python train.py --norm="batchnorm" --batch_size=128 --lr_schedule="cosine" --adamw_weight_decay_other_params=0.01
Rows from block 11 of a small image embedding model, named by matrix and row number. Rows with one number belong to one channel. Each number is 500 + 40 x the weight over its row's rms, rounded and kept within 0 to 999. All counts start at 0. Numbers have three digits each.
After each channel's rows are labels from the 100 images, of 14976, where the channel reaches its highest value: "responds to" is what is common among them. Only what is clearly more common there than usual is listed. The data: microscope photos of single blood and bone marrow cells. In brackets: how many of the 100, against the usual share in percent.
# convs0: first 3x3 conv (model.blocks.11.convs.0.weight, 144x144x3x3, each kernel summed), inputs 0-71
# convs1: second 3x3 conv (model.blocks.11.convs.1.weight, 144x144x3x3, transposed, each kernel summed), outputs 0-71

convs0.141:537539526561483469496573461509535411554499487440483591485506426463491572535452469591470484566589513471487546514532511519450544483481436466505444440468477481501528464456548586521557567427463573486508505555506460532492
convs1.141:495509525509516498454439496485496459507478557488433528514547470562483499512475519471441480524298518506491483504507518488504485469477466478473470459532552483563516458534468558427541567472465399461531519493488498514508
responds to: smear: peripheral blood (100 vs 16.2); cell type: lymphocyte (48 vs 15.3); cell type: myeloblast (47 vs 1.9)

convs0.46:496451536569568509452453457487496495504508490583557446491536502470442468488494508571567521551460444479476580482503523559480497484469503529478605547553591545470417481459427462572458466513531489540491482449480505490488
convs1.46:495411447513512481494437527527525553561430415519473512483499487541453482535501525548518450439548496472515471495496499452536529455479437510474540598507549559468476405490556567450532441535514506490520415572424561502471
responds to: smear: peripheral blood (81 vs 16.2)

convs0.15:530475489505488502523579538595520501516518539451512458553417557531496553509503508540581460446501512516536508566470513464515484475518529584549582525537494472490561512456591505529521605474530501495511480556489513497564
convs1.15:494478503528465461427470562525499482527515430489457412496472517504516490530483474510432540432466527557417428476462520527523544439542485457489473485504535489506456502444495493537524467438452526471502476441524527513494
responds to: smear: peripheral blood (100 vs 16.2)

convs0.84:501502463483555510544482521637474509504494571534495467527488502509484457495467477447531542498526452516419454470468443467499456524476542507498572516560497483591509604512553537482468480509513555544511554529498474533528
convs1.84:482513483509580505574491570453425472487480543525487429488435458536487567452512500476418489477505481489435461466525487559547419496498426501522479523522497451490483472470547456536488541460490470518500493467497503473456
responds to: cell type: segmented neutrophil (47 vs 20)

convs0.75:532523519424520505515478483532480536498504535505493507523525493496418484499446610467528508514520523427617488501439512491540501490561478463538568595442529454510540456519582502443455567457483498497598457498538480502542
convs1.75:446515539557498452476485522497471477471570450509417506536509561424526424473477572539516501496488465461378520465533526446486522417483447518519474496590509537490483489485427466468504579478461513533488513481471507499500
responds to: smear: peripheral blood (100 vs 16.2); cell type: myeloblast (49 vs 1.9); cell type: lymphocyte (45 vs 15.3)

convs0.139:531457528607519450540519500554498546495502539503416545484534484488482465511516523491459457483523499515469465519510471493484478535493523521547472446568562467571497600565470532508488431460480522458519605525442504489525
convs1.139:542499484462495506564509512494533520503522433500499499542516564553522440476462564499475476461526473536510475594513583566509524497502463525514503439479528441546491446538528672564499504476498384521532420498524530512432
responds to: cell type: erythroblast (37 vs 14.3)

convs0.131:538539492547518546524494511551546537509487531541475482542537487539441557498435570529485456479537516486446496518552551538458480476523435618480482435508480467452479534487465534494506502486500511562465502533480516515515
convs1.131:506407502458487460539500528477523451502469469450447518535447544568499564500505542454467462476419459548552489626471485488456532548553441540484511443428522418506540438537567529563467481505498479504492496487527544519560
responds to: smear: peripheral blood (100 vs 16.2); cell type: myeloblast (35 vs 1.9)

convs0.99:466504499427587519570522479509545442494481471446518474554522469497478470545471447412561479461516470525434488515515505560506496523550566472581454504462458505471501504535521465505492485528487501487521435538542457518402
convs1.99:527537495539510494570531560568491512481522594541498515452485495454537517420521508494508526419490490444424473488523479530478509494522477520518498472532478495475496397559484411561530510447490492490480466473529469498501
responds to: cell type: segmented neutrophil (44 vs 20)

convs0.33:468537458437471499498539487513518553568567477519484514498467481485473538496523537554529483526488476455522544563499502491445488505471532573471506464485490531518457484458479518527552501513485469485523455443480494473568
convs1.33:504487531484537508475485475502521421444523499459500536532460458474433421480467477489508482524473428514491526412534473472545524568454475452488519552475497521530481504506493474507428553486401478508503540477565469515565
responds to: smear: peripheral blood (100 vs 16.2)

convs0.29:496504559434416439438467467484477570539469502503461424475485473462475391505495563566496514516459442538450477522522503465518509528490432482433526439561451512457474483540449496494426468510608479535526496503491495442591
convs1.29:465534517576562530518494508493492431505424441499484554444470467497487467581491471593406439486440445541553522432501457522508538514523465543465481469505494537513445511521498525453495535545576465516548500465482459479470
responds to: smear: peripheral blood (100 vs 16.2)

convs0.43:508518488469494475550463554418531540550509511480478521521506468477576528470533543480529564509473617490465547462496506495471538502498525517496503506504510526485498529522566471499582564493535485518499488499464477453475
convs1.43:436553475426492495562451494449528464454532484515485611551455568529530500471544542468536517536563454477468511459542519482505502456481515512532457493484541491501516439541522505478539523495423519425490537535499528468594
responds to: smear: peripheral blood (100 vs 16.2); cell type: myeloblast (54 vs 1.9); cell type: lymphocyte (43 vs 15.3)

convs0.1:417529524426509542532528528589512457454501488518523460488491555502462505419393522481494598504450553513523522541496518449570501573477507467523489531556468546493456457445547454559471456518465465553547412485518450493525
convs1.1:444465474560449488514445548461517512406508394456425529460486453430534530441474486522462512490515520483418511509521490429584434512544468482532479545497511462555521490505547534526431503474495465506536516457566493460497
responds to: smear: peripheral blood (65 vs 16.2); cell type: segmented neutrophil (49 vs 20)

convs0.9:482544524449512464543499455511583518534554514467543460583462476582524453513439520527517494526466562500578496512550531504554490490468474470543487498519447493471498445433574500486452459437515467480532449549480493540575
convs1.9:414461466510472396455439459443438519540535408441576503527468461560571453559552498534531527503463499469427467459481549490459506504521429568485451522504542528518517479515475551512519464544502480527520486495459434454512
responds to: smear: peripheral blood (100 vs 16.2)

convs0.120:512464472511495504489515528428472541516492483465521527537484475499517510484516553495510460469471487446501440429448500490455490515479444430455477557521429484495427483458466458576427462463417474441473474430459481451469
convs1.120:477435517524504481452506487479553449443450414464535495508510462476545412527493418389486482578489511468530544456561496453475554501494504480519490506486439552477496478462512451511513510574550531514498445492497426472532
responds to: smear: peripheral blood (100 vs 16.2)

convs0.39:482475475524511477505572553351465453504474494446521459469553508533450485495447489487484496483482484608484511502480473502553485566502549480513492489491521472537437582555447512470515502463528438498486628469455525564515
convs1.39:441475484525512523555537480475451560514450539526475577436491472504470548378506527483499455424498506397525471480458529546485531543527455561501526493552477450513511386595558463510496448538511481530521487465577457528408
responds to: cell type: segmented neutrophil (48 vs 20)

convs0.58:607440509438482537475555504479515481526563510485468498512497464482478493452588443576527546555437536506501502578545479458510491494509558493534506513562487427501581507509509506436502572485504446487476507531573567457543
convs1.58:472472540463553505520514525516498430449477562396551478564527476495493496536495437488454505469491454565499452492506475480480514514515470530537499420515491522468442529522480481482485536543471452525426557471474535456476
responds to: smear: peripheral blood (100 vs 16.2); cell type: myeloblast (53 vs 1.9); cell type: lymphocyte (42 vs 15.3)

convs0.142:448560523500463517554511492432447388496429499477473507584496510498469514540448484463481488464536493532478477451444460490472560527556562456528546457454536487444475481495484523490464479524503524554542459517505441476546
convs1.142:495572501475599508542491502521509609506497481469487501493503515491459504449440543424556553431383561465545442536434474457482474487491500507510511464452522475526518450560442509500481502486478490577488547485537549502539
responds to: cell type: lymphocyte (34 vs 15.3)

convs0.40:482475490572476508510541509456485505524552510496398454493573582534447529501511464523554470526498508501505482571448475517567495559497517558507446510509472413583552501510440488519437445527509502466589488547521470473577
convs1.40:535513482601445504527451540529516488518511413521554504477511513492491505462509475574533467452467479510586509485524447458450438505479474479481598606541462483425445473540487477522496567464530543503577475525443494614514
responds to: smear: peripheral blood (100 vs 16.2)

convs0.35:505495480509538487597473451473447492490501510497497523541512466455491502514524509527566430477623457542438478540524475527463528480506561483505504435524559542567504536478470525519490461481484621483492576526515488507547
convs1.35:502512478532502614504509502485529526560481359513542482501491489577494514457460549535470549422342492526510450511424477422482501525545457529447506474496505526488509501513568570538476535494510444432499471482536529450443
responds to: cell type: lymphocyte (35 vs 15.3)

convs0.121:517555570504513526564486524535453448448498546469520521483436515498532523595507545441577427528440506505491561491490519463486511456453464531464468453498423447459509554508569456486480477479518443446424503530494480473480
convs1.121:516505470549467497538508464516503517454509492478549451456443506475570513451400573455474517591454451480479526508465479428478466546502561501514504390531500471564412513564459506523475467497460482450487469484476487501529
responds to: cell type: segmented neutrophil (47 vs 20)

convs0.136:508429515485415434442418509433439570602494451572468493461465475487483507440433515514481530553491440487516478484503492476477537455488410529489521488492506465452491481521423551494473543464499483542534459543536461544518
convs1.136:379468439573527511506509516465541506519533429563495515506484490468488447454517488563472443585520481473487460500517462483499541563581433486524462520502499579476586523457508498539489486587513483520488513550452459510522
responds to: smear: peripheral blood (100 vs 16.2)

convs0.111:420554514490520452530508564449400453488449495473554436545541527550550492527447434517475493554525489470494510491461536513554534507514494474516420598507505489430543429483528481540506463546454518452533486502468529448445
convs1.111:519555490516550496483535454510469487438507530532538487448489505477530557466458552474520550435456500478455526518574460494498475479521510484418497607537487522476507528532561462546556503492504520495530515524556495559520
responds to: cell type: erythroblast (32 vs 14.3)

convs0.73:541481450560473525485502510470514493530457502479495513454458483511538452468445529558435504487483530465436416460444493449500446481544507494444518452477417453453474417487539450484578552469504431533503445457438500432488
convs1.73:484487571485524534506477522459480477462521440575457576506479522420482537479437559476543455527550543463485487578550491560479556469507567510524433544491484455527509443480579462522517496595525520516535467532531527487441
responds to: smear: peripheral blood (100 vs 16.2); cell type: myeloblast (50 vs 1.9); cell type: lymphocyte (40 vs 15.3)

convs0.93:587481508468477423491461547522567592502526509524470559452483500493481455506474470544520581474445577523509521498567424535516486471495468520510535506516539510530537523544567500510563529523501461535541533492541486460493
convs1.93:396500572528596573572468453610472497467506514389568542530515525519573514479521491535517528473486512508513468416528483504496530464486512477508437489497532486549466545452456467487449550513377474493467540475536547496574
responds to: smear: peripheral blood (100 vs 16.2); cell type: myeloblast (50 vs 1.9); cell type: lymphocyte (39 vs 15.3)

convs0.66:482526539521451468560475456443554444417448500454561519501506486502481467540439411496481413525466451477513515462461547534459567463481557505471480449444478553477471578563514476544472488426434440403540529457450476553491
convs1.66:440463487488498490546488450499474546474522520509528488452408513502479487437383605467502513520478517444462477459490513513417430460476476522528504446563507454543473505512495579487485485475489468465493506489503524451480
responds to: cell type: segmented neutrophil (55 vs 20)

convs0.64:442477509410434511486486523476417454508484475474493472479484460500471538471526491511431571458446481495450528567504525448501519462441473493512521491511464455475420496450492470478406456480522451516438521503457503507467
convs1.64:493505495545527456503465446489569484529492411505549493443562498464453463496447454601451538477453549518450533423508472487516608503550486516506391478536516541506577525482615532531537523576489561501499509534541531531483
responds to: smear: peripheral blood (100 vs 16.2)

convs0.90:537506495523464499493544495450508505556510473482508474505488536499662487542499545483448535549493497538504503533501458507522501514504559493554508518491493547476505476504416492502547508548455507459547480493504661506534
convs1.90:517543423526484491497463453536536546492589486509531574528495445522583535485482510532481549502513554520503496463449462572502488483448504469441452498499492465520457544517526533510539598518437531473448524516449453502580
responds to: smear: peripheral blood (100 vs 16.2); cell type: segmented neutrophil (61 vs 20); cell type: myeloblast (25 vs 1.9)

convs0.116:469551488526468446562507548510459416475519621459543478466466522475568468512420495526456486554520484540503488436522462512496520537487445478520431488469456467453477475572479486548486435519581480468550491517544459478422
convs1.116:482574480522417500570493498463464508487527539465498520450489484467557552404392543413481381513482537445440565499529483527534453539417484541468471509508471439564476524505548526563544501507500495486493506464518555521492
responds to: cell type: segmented neutrophil (44 vs 20)

convs0.44:506517550550460539499479564478436486533439559524502471484477577544499506485503454492532468535506435569418494521492452497541544475498457465483464560498523498501517535539470535507577491563520491525395548454449429486446
convs1.44:497603458488526523513504525477508549499487502440612459446471452505433485421463553519524501434458492442530494535518529489541466514494493517594497626492462415449562438546557465548461531501517539494468451492522499526472
responds to: cell type: erythroblast (38 vs 14.3)

convs0.80:500459536482534416467464498471536524522470469509476591493492517470515501481431555484504506492461559488443476521526494558480464493521418523524561467555458539461541524497534498543493537518579468532474543487501431523421
convs1.80:488470502567419527477454531412435491505492501530496550502463445508501516486531495518490526436565543535441540516414519547533571464555531547541453496523506477575547492492529479530576456480491473522487527566564462495473
responds to: smear: peripheral blood (100 vs 16.2); cell type: myeloblast (49 vs 1.9); cell type: lymphocyte (43 vs 15.3)

convs0.143:568551511512457475529576455442514443520550470532456445419519461490439519460471491491542446522443508498519456504519529471471538531479486533468565462513436531488509494507441438495366467501495446509507503490556500505594
convs1.143:529503521572435430446502541488543529462437513532521493535453512528548521511518523477521471485459514504440459497521529428481532557493489495533519533552546539489503495554462410507518530446451475484414570483503475567447
responds to: smear: peripheral blood (100 vs 16.2)

convs0.3:498544468482589557552474589466522498490420536491541505486491544565506464500504494460496525534507497497459495540489442543568504486589515464542439558550508593439533448440529422509459483509496530507511470555548515581459
convs1.3:462491485553535413460475535457522564446548521478549493498475453499511609510498554503499425484454530441505450473530502514597496520498471502496500591497525549471594449459518369409462559487490463474493538502462513483516
responds to: cell type: segmented neutrophil (45 vs 20)

convs0.63:531514529465549483509465480470488462462522457519533492517462467485494456498434462467576490476409509462533520498460480513445520539541534489497481484459520484479433489528478481524433500494407438526496494516529486530548
convs1.63:525434473561440457516452471528489578509560407418544542467525538508470450461390553454523503526548458455484489463462485413471478575492462446524498526488538489460429495475445569505547428504530468534468434491455507550498
responds to: cell type: lymphocyte (40 vs 15.3)

convs0.56:474482526563487539478522525393538500435520491465530532535492496522501499515583443549556522492491498518453503512529496491515468557504495526456540469449511456433458506509460525498486406495536492554520513562509523528491
convs1.56:539521471611487409491446514453480489483427490521546519462441461493526450581540442524478519493407453493512598496474480514570529524492472504518478490512475494511505456540465413477496520576446459525522494481540460559464
responds to: smear: peripheral blood (99 vs 16.2)

convs0.18:505527473497454481534529509519472476522508478443508567508474523515485475575451452498542502488499454507465581433459468487514559510478556509499466576436494513501485549542496510506476457512537511509469502465483451483438
convs1.18:515454430591480457545515481453485541479517434414448504517491493522530450460490507503470430519542505452466430540532489415520468462521474511507538508534497546546452491572559502524554517532508489434508485513464455455484
responds to: smear: peripheral blood (100 vs 16.2)