python train.py --train_examples=194171 --max_steps=5600 --final_lr_fraction=0.05
Rows from block 7, named by matrix and row number. Rows with one number belong to one channel. Each number is 500 + 50 x the weight over its row's rms, rounded and kept within 0 to 999. All counts start at 0. Numbers have three digits each. After the name is the row's rms in percent of the matrix's.
# convs0: first 3x3 conv (model.blocks.7.convs.0.weight, 144x144x3x3), inputs 12-17, a 3x3 kernel for each
# convs1: second 3x3 conv (model.blocks.7.convs.1.weight, 144x144x3x3, transposed), outputs 12-17, a 3x3 kernel for each
convs0.12 104:458468558457542417499479430508473603590463390545426551478489448470553490492476500506533460474568540482438498446493489486502571475481481433510480499534497578517415
convs0.13 106:474452531464459416447434401396536480465515463450499403556563572472504519483515545457510463454535458540461463514454513586553476617495482471502514482477487434431527
convs0.14 099:514522470560430528585540442527485551527496440482712531503521493447511511497551518494528487481527552501449504516544509525506552452453530484529413525478555463483445
convs0.15 105:442504519492503544401531554503498457480562487385547592506490450468517513411494461520468552442508486566437452492472521465468454489507515533486569509515471476513465
convs0.16 094:567492530475596509478459479488546580414457443554584511502497500516477470559480509452525487614482550497430504490406495524502509503427534554509457519577482599440558
convs0.17 108:519534459513493570522521486447499537670397626474588396459458502496496466485508497566548501470463453560520507553467598493493489467550492481522491471521497530534455
convs0.18 095:506495480449472534570585544436498565481498478531495519496408448606496537513524462507494477465426520500525502496525495458508592500481617495564398544512555469478511
convs0.19 098:468518487469548523547486505398563378532432438541512498516535483458464513537492536548453486537511444554584571499471451516475463470540457642561528483571511497472563
convs0.20 093:481521565551591526557445498501676462489600501501447494512574474511500531529483508483518533503528328455541487474481596494528489466546531457462494486589488550457527
convs0.21 092:495502517447526485503540516550522522443468497554544511492453481524535512511514450471500451556552485503472516589530552469418468478447503552542571499518546486466475
convs0.22 102:529500509530444397523502498521526502401504456493559528462599575511527546494509573489506448547566559530442463580468564606430518587513581521491481473405432534460456
convs0.23 092:466476611582405444595515523466441490464466471540500424481471502515493557512429533502580565590522535546400494522472423514574490447478507479531598463415400416538461
convs0.24 096:567502448519478502585543584486447472487432449561499528566528494512450519531523483400436546526540499530556569510458561549570526492497418598525568609486551495417549
convs0.25 101:464501459449486483460514505462436454485490372499485484549532506461586568498542417476468562501507441497461484428514497573550381573536418466516439520531406516550458
convs0.26 113:530507469547523478578479445465484477452525510509520453476497610485477526494525523462491476478444482528513443436514478473543506538519546619510440617629469496549435
convs0.27 101:473582500446477447528572635494593494611533572490427513474470438535515472503475462517509494424487539431514433487526468481427431564528512466538604562422446565567467
convs0.28 104:525563457493466600544475516513648500557422444516493594543508498472473487491449494504480483580585548414414477577492437519450524496457530469636517492490509493428515
convs0.29 095:509513521513518500545443560527440471456535567391491393473512442520493476485433487535526554542489410489521486470490442460526468448523473510461468469531524461506459
convs0.30 106:540554477509515491513565483497444490559537548507464484540504386465479484548487562499478495523493474525544434498517649453476457591578561536543470523537515468494538
convs0.31 100:521556569533469543489533489549577470536504510552496546498460475540479485535501509464538491496494448453467556531499497576506518565452446526552483573442553538500490
convs0.32 099:417476436402482449481485479467518440397495492520627481490541504568542491540432441528526475478545515436424544483534473468567479493486476548486616493544544506489445
convs0.33 112:494539526429459538528525514505465478537554515480535555538492503450498526551530550497509499524475431464435536488512559520435548503533466520513483444412527509516552
convs0.34 112:488484410525471472457580444433394464523415425485515489526499472551536537482496475379518571514549532509515595601513529490503653485413429517442494461483430499440475
convs0.35 099:444514493476527382494390438404426543503490479447439514479447533440499493521528388502535487475502508445459524464417444526518490499503537475488540498489505509521505
convs0.36 097:535596616471490535480474620495618471585528408465398515537488493434500476469450580551507484531490537514526438565560504523490578546499514510531419526541550541505431
convs0.37 108:378421443487504425498512468387455471472496523524506473506513468457486433550501511487477531465510512427469479518464551512567517457541351506471507504527502539550428
convs0.38 106:588423476496504542518430524532491446450502493444483463568459431511488549437470487482512499495578458497552484548463476543485581506527442500531448585556575639536471
convs0.39 089:476489390528489518564610417545493435505475487433499496526498487484527504540530557476530546554518510500513493422482493517566589475484475490474430520488564547575450
convs0.40 095:470485448507522537531456513488502565397511551490475578548462504538505515562502480469444499390447480487523489499430542532501543482518510536565412523568529508522522
convs0.41 100:520505455491477452486459470521496524540563451385491477514498485527538479579468496524434515476496421544464564515527540589530461612644563557543542432463475538626591
convs0.42 099:457478428506534546523509576561463499504484537493442500439551502449530440498509431477571505444441531477509560468551508512560516513513585580534483542580479476460554
convs0.43 097:534434521447470439520533456450417567506558472488517545534460474519496505485517494478456456515480504476483444518532366498448467586541479544469501461530496620576530
convs0.44 100:493543496525553556539570484536519512506557664528604491488516489477488505494508475396441516530427579492565577416490570490448507472520471417505507453415462464468586
convs0.45 106:429542442493428373513496450523607497468481501499527422493540480512485562616491515488464518406615486460482470511505526488481497521516562474486483506450456447475485
convs0.46 097:515547516493555501489574467493524532488495520486584503459472428494473425456465477512504575478505548485464443459378518557471535528469443556672559546498508505657491
convs0.47 109:497558492467557463467382581477465498547398486576506559491499550548488501565513532505446451484453525543428480438492503473491491480491481514582494516522473510499428
convs0.48 094:529533565572480533394513512531482462468409430406512483488487505557546484514479476507519486515476560490438567484480471490519563520486496538539484478456458468506490
convs0.49 114:450419450408477483489410380555465486414464537475494546533529464475523527428544528470552436510530580522492505540508478556550463526591566527430471494500449504474506
convs0.50 102:427509478493478433453452506496500455506483505455448468464526522548589506509544517533480525525447525472524533503450490472491546519591446513427496494456433536487520
convs0.51 099:513532426551497494588493507436465606513530469465506483467545469498502518461535453582598497461509507518560607568613558502516493580609483585633505516589549586567527
convs0.52 095:514487512465517536500513418486509503416527490467508408512496499485446541500476478498548566583548491488562470531475595455457528494484429437444582493547519377523445
convs0.53 108:474453519563428442537493525501533589477514513498495453564490529442511510467470567403486382471537523408485508503410382542434475525516472489424500599484487512438578
convs0.54 101:493445490399391402492480448437426466574526464488558543530503491567518493511510551509521489490491537454444512463552456479571523510559427608555511491541475470503477
convs0.55 103:492566465531546544522539488418571601438528493499661517513525454450482479519534513585533480498479505443471492460492453531570490516566498548442555491503508516475498
convs0.56 094:478457471511502543562645541495444529455539449506534468483516532535507467574535516467499544425491518535522505581456546485450479529507512467439508387382543572547521
convs0.57 099:507467472496577530447538533507496513560378652503490412521473545487451482511499553412507528474456477385506493484494354578507609451579468505534437502541417442464498
convs0.58 100:534433520466539493473454488499459469482514473643571484535548525477482551450526489499484521442477431394579478539562534526419474446423509530470428498504521499498588
convs0.59 092:401522508511473482511481455472545602483484547436491478442438457459445520494497480456443537459478483507447486427412470538502479543518520489475436492413509502483498
convs0.60 095:572585501561494458532525488450473481476453503480510582470481498504505458484595459530458455448471470558514514525519509442489528461453467739561530546560577395441535
convs0.61 107:476485568458488454518425486603502539534452497481442573515543506497513548522404537499546508534507458430536465432504615509458544430467503511559564492552460469510429
convs0.62 093:457516470507553515492437484412554526487410450559635541518509521480471533513535505502476432495544581534438468466429469509494579489442388422471495400503639435430461
convs0.63 098:600488503537534467499502477491339414529515515541472488519565511472536530442487499473517414397452374387517464479444574453454500435467512540473484573468482535495516
convs0.64 103:560460506530522499477529472500490510464550549402464475483456496520483529476536485522491594539494527519531530522574501504512582551510690541520539484494495418535544
convs0.65 080:522476524518548547554517535516450519583471473520523475505449470534491483516508503553562472540474492480535552490547493486503475478443542504589655487482492488542478
convs1.12 115:469462487546593452533535484501490492436475439522492481392540498527430507518373425460395443451526494342458549535595484505437439466490550483511426495453482480473419
convs1.13 073:551399422459414515485467434528531508506438463486486531488496507550525497507535381530529480480534454455602490546516407561501482525435421486523536494526582474505659
convs1.14 121:514496602498562553485548555511519491392492481545535568474501554440442420517470455558478412383525552533454516518541486462474483552493516584518436450533534524539477
convs1.15 108:448563528528499513401551477508482487523432482456420394468405468419482436431498453500493493431588577518456589448498499464452493440416467483582461504517525423476535
convs1.16 095:547447448453468407446481457501563577511469490511593528470507386424455419495469460551475436473473514647472445409492487509502460489551539447465463476590484363419454
convs1.17 120:512620494527546448509469457518512554570475613540537500499461426538512499494509487533550510486497672428448437526489576474522477490436579559540377480511593504486489
convs1.18 102:456465469541440449564463441554546569498482478519562559545517457445406508528492544505494452510586541547425474472469552452427503513510487528408427491475458433439375
convs1.19 098:534525512489504541450517577496463385550483536488568526461437451457465497579364511535412569481568521497549494487460414495503518464455544528477513541492566451482465
convs1.20 113:437494557521592531492546501507512623406492521561559439468424385463472512482528446560509503482464457493412526405416467530481490552499522428490485477453418505471439
convs1.21 107:539540524475492459500446565536502523518558565485459501530544577486477416434472520436496489468530545527586538465423524396445501499489450454469479414484444403538508
convs1.22 082:498437530453478542503418475526556550528499571491484503584541488597454463586525453482504539518466515538548468512558673512500576487491534524474419511516482512491461
convs1.23 105:518469476436512454476506487511440491558537508503529542498476494464524452485486469564481528541524450451603565472555527420433489504519530460523603526473452514461538
convs1.24 099:515525515424545487427478402455476550542577513584467518483491471494466401480510565599615408495477439494532428514581493538495478498457513446503528467513514461504399
convs1.25 083:490488452450512410476443444521503418475483523495494534547504462536496465454597536429466440513507538583546567539590520517530498570513464489515601450475566490519525
convs1.26 095:475482493384428567415505553515533548530551476503513588513588456513493462573568510438368493448435500518405503518543439479426497519447575571522467571528418527441385
convs1.27 113:515489576514567529498558536336503532491581536488491490476471602462520510567488549484466615551463432420476500493558483539506514469491493425533494414448460586553565
convs1.28 114:497491426559508550498461556516522482465458485424544431488553432598532488467494440530487503444441540516437451521496456446419531508524565464578395489486485505458561
convs1.29 086:498476415476507544428480443500512529535487472465570419497471410453555542487472425448459536473474501456522478489562608434481472560483498449566518485520490520523496
convs1.30 090:422502554579504486502532545474445459424510513486467464575491503526479497552497434558491486531569407587551441497606582516509478551517477551545593458475526544509470
convs1.31 104:473453525460503511460415478508534478412551523481543495550567452489466502556440444472524494551462481524488513596467396536550483489397427449403445486495461459532458
convs1.32 098:513417356472538434390475530515591588518487524566567497504452530468483485512542566504563375439464442474567513476506544402466569501509598418557544498513502540485507
convs1.33 100:507500501512536507536611477522418449447438431522474486516530510523530523552531484485529436490489471539431572398373411577478450562521531535511490469525532522536501
convs1.34 100:475547553503459438501528466505503509504502472541480440528472530452473472455395442520491490469513537479466463445470506482602550431509544450493556422435481556477504
convs1.35 082:448420509520474506439430460510531571523522487549522556555525554584557560557576582427528483591531468524573525457496584508539541440498579514463512520458456534541575
convs1.36 097:419518554492514497441536418515505598493533509526453527546576501465507464499438542566500440473573340505393433504510439555557480528471535535473529499434442532530467
convs1.37 089:414530562420525517451547506486556532412565585516544579477500493403415390464438417470476464506481505449488487523440470467473474489470568379389502542560619494522517
convs1.38 094:483505491459511499423444440502510474462483506549508520626594522531612509489573584482477497498562491465557500501512521459460512464460511502442487475415442490442443
convs1.39 096:506563511508512526412548374551570559483464487546459463379464430557550530531455476559520391653436421524468435595521491476473482390498483414534492529498464380417426
convs1.40 101:525467480463472454491501465532569527485526480604557517506502423504474378399514414535501506645501492565567441496511433564517508554507562619446415438512373423504401
convs1.41 112:440473451529510457569584597519552536500491531497456483559538537462508494504488527496490505466510452475428545544478483549533494436498548496467474465445484489479502
convs1.42 113:435408492509464483444510505421491462453540461557567468592511539518496515480535597441480599600464449536455481516502474550599457483470604399431480425575453410493496
convs1.43 109:528479439558511505499467499519546495559573581521588605467558588441499465441415567521506458447531480495481458524485487497512451483563550427466399429430417547512500
convs1.44 113:554493516493544558539497435480506606542536539559489490505471464482485506458470478446508496602526552531516426433449555497520505533527473565452464599528412552527477
convs1.45 100:509566491475436483440418605427534521479432513429541549537476482424384524544477585540460538490520517467538433494580619476545537504546500428532478542490591460512627
convs1.46 096:551477497503455531472383453478504550547620538560557510547518496541533484474486503619504499641538439602496428551489537515507517563533588478478477497515397397452413
convs1.47 111:526576542526503511512481460445445375422460519531492484466497524441505516418518529400474489429417546575464390534547491436462443459500531466470366408473500449481421
convs1.48 097:512503487486534437610551502463472478488494501505480557465501515526482414467455460434422422416542480467454487431466435451542505472475533522474482527507505431541467
convs1.49 094:581445468493462434464536544514520529501590484467506536484471503501559391457504474417564434556478533577565616452430473474365370479413373532517466439444462476426491
convs1.50 083:458519523437497464509454367474504519436512498497538551473484599515489463476628512460499436537502492533565530532601509522468423562524406526523592477494556475525530
convs1.51 108:509516474519593442505433502491412455490629548477546524515481568440535438393472452453525512529564516476569528476470420534503444566493513487449445326503521471540587
convs1.52 093:400451412434454461401497576492533526568596548479536505493481391510565446335443502470472495490502583486504574542473541423396513491474471372449455396516436471418447
convs1.53 093:510476499486476479578517489508502545460470496473459492597457494626584418601559463548506518548495496493547583457529586379449516522513499581515548513462505504476439
convs1.54 086:446415501480435503425430511498495480481478508407522484499499430484485506485523473518421368506561483475577614470442466550461477484445507541548485507536519610550476
convs1.55 118:488492493419491501520532447552517530452470483517478539501386543394512520592493545467484348494490493576458503436509543486548525515478451550508509477429499484505557
convs1.56 099:451551541501591558468465444526534591560516564509488494538480577535505628398381596550423466403419491488485410476530546432535628539511462574552431444361362532508412
convs1.57 095:548498467504508575513546485464513573563519427502535496390461432421449391417417347378528577518463435461571442429536525547572532512500447506481496504552497576493457
convs1.58 090:602580551503443540428481414467511561468511501484555512432467431466553594480414440502496516524557536456552407484488519476477504472526541473498561602520526494476468
convs1.59 082:528507492480503469476436415461432513560427507545520549481449430446480427462473402487579482524428491457486559515478533468419513512456501503483447437510447504459422
convs1.60 107:536553539473421482547450553529583490558569603480497498493527477446526523499537559461475546540563551477553524460517525503444457506509468440313458405406355406409441
convs1.61 086:469508472502497502470466495499517560502512505402411407568541492553547613535621467487409444573469465491434462468515530534497512522479492489487557482480565568507562
convs1.62 106:550532492454492535525443471585621581463484448556515500516464577443456423351431528499580469403476479507449376497500534423452482620462498476474507560454526588425518
convs1.63 077:474584517471586457535538510490525504540515508473545479443514449434482458404494517443437494502431511499422524446423370525537449468486524493528414506462451472475499
convs1.64 110:518540561501520495424471459529498557549536550477422553447412479468548520392461517456493543569478454450492507451488504463432451520542529570499437459547448524581542
convs1.65 089:482532538459482438484502400448476538522601581516531553492490483467459507510495557511522460504450380517457451495515461526488509469481487552505590538496483469472464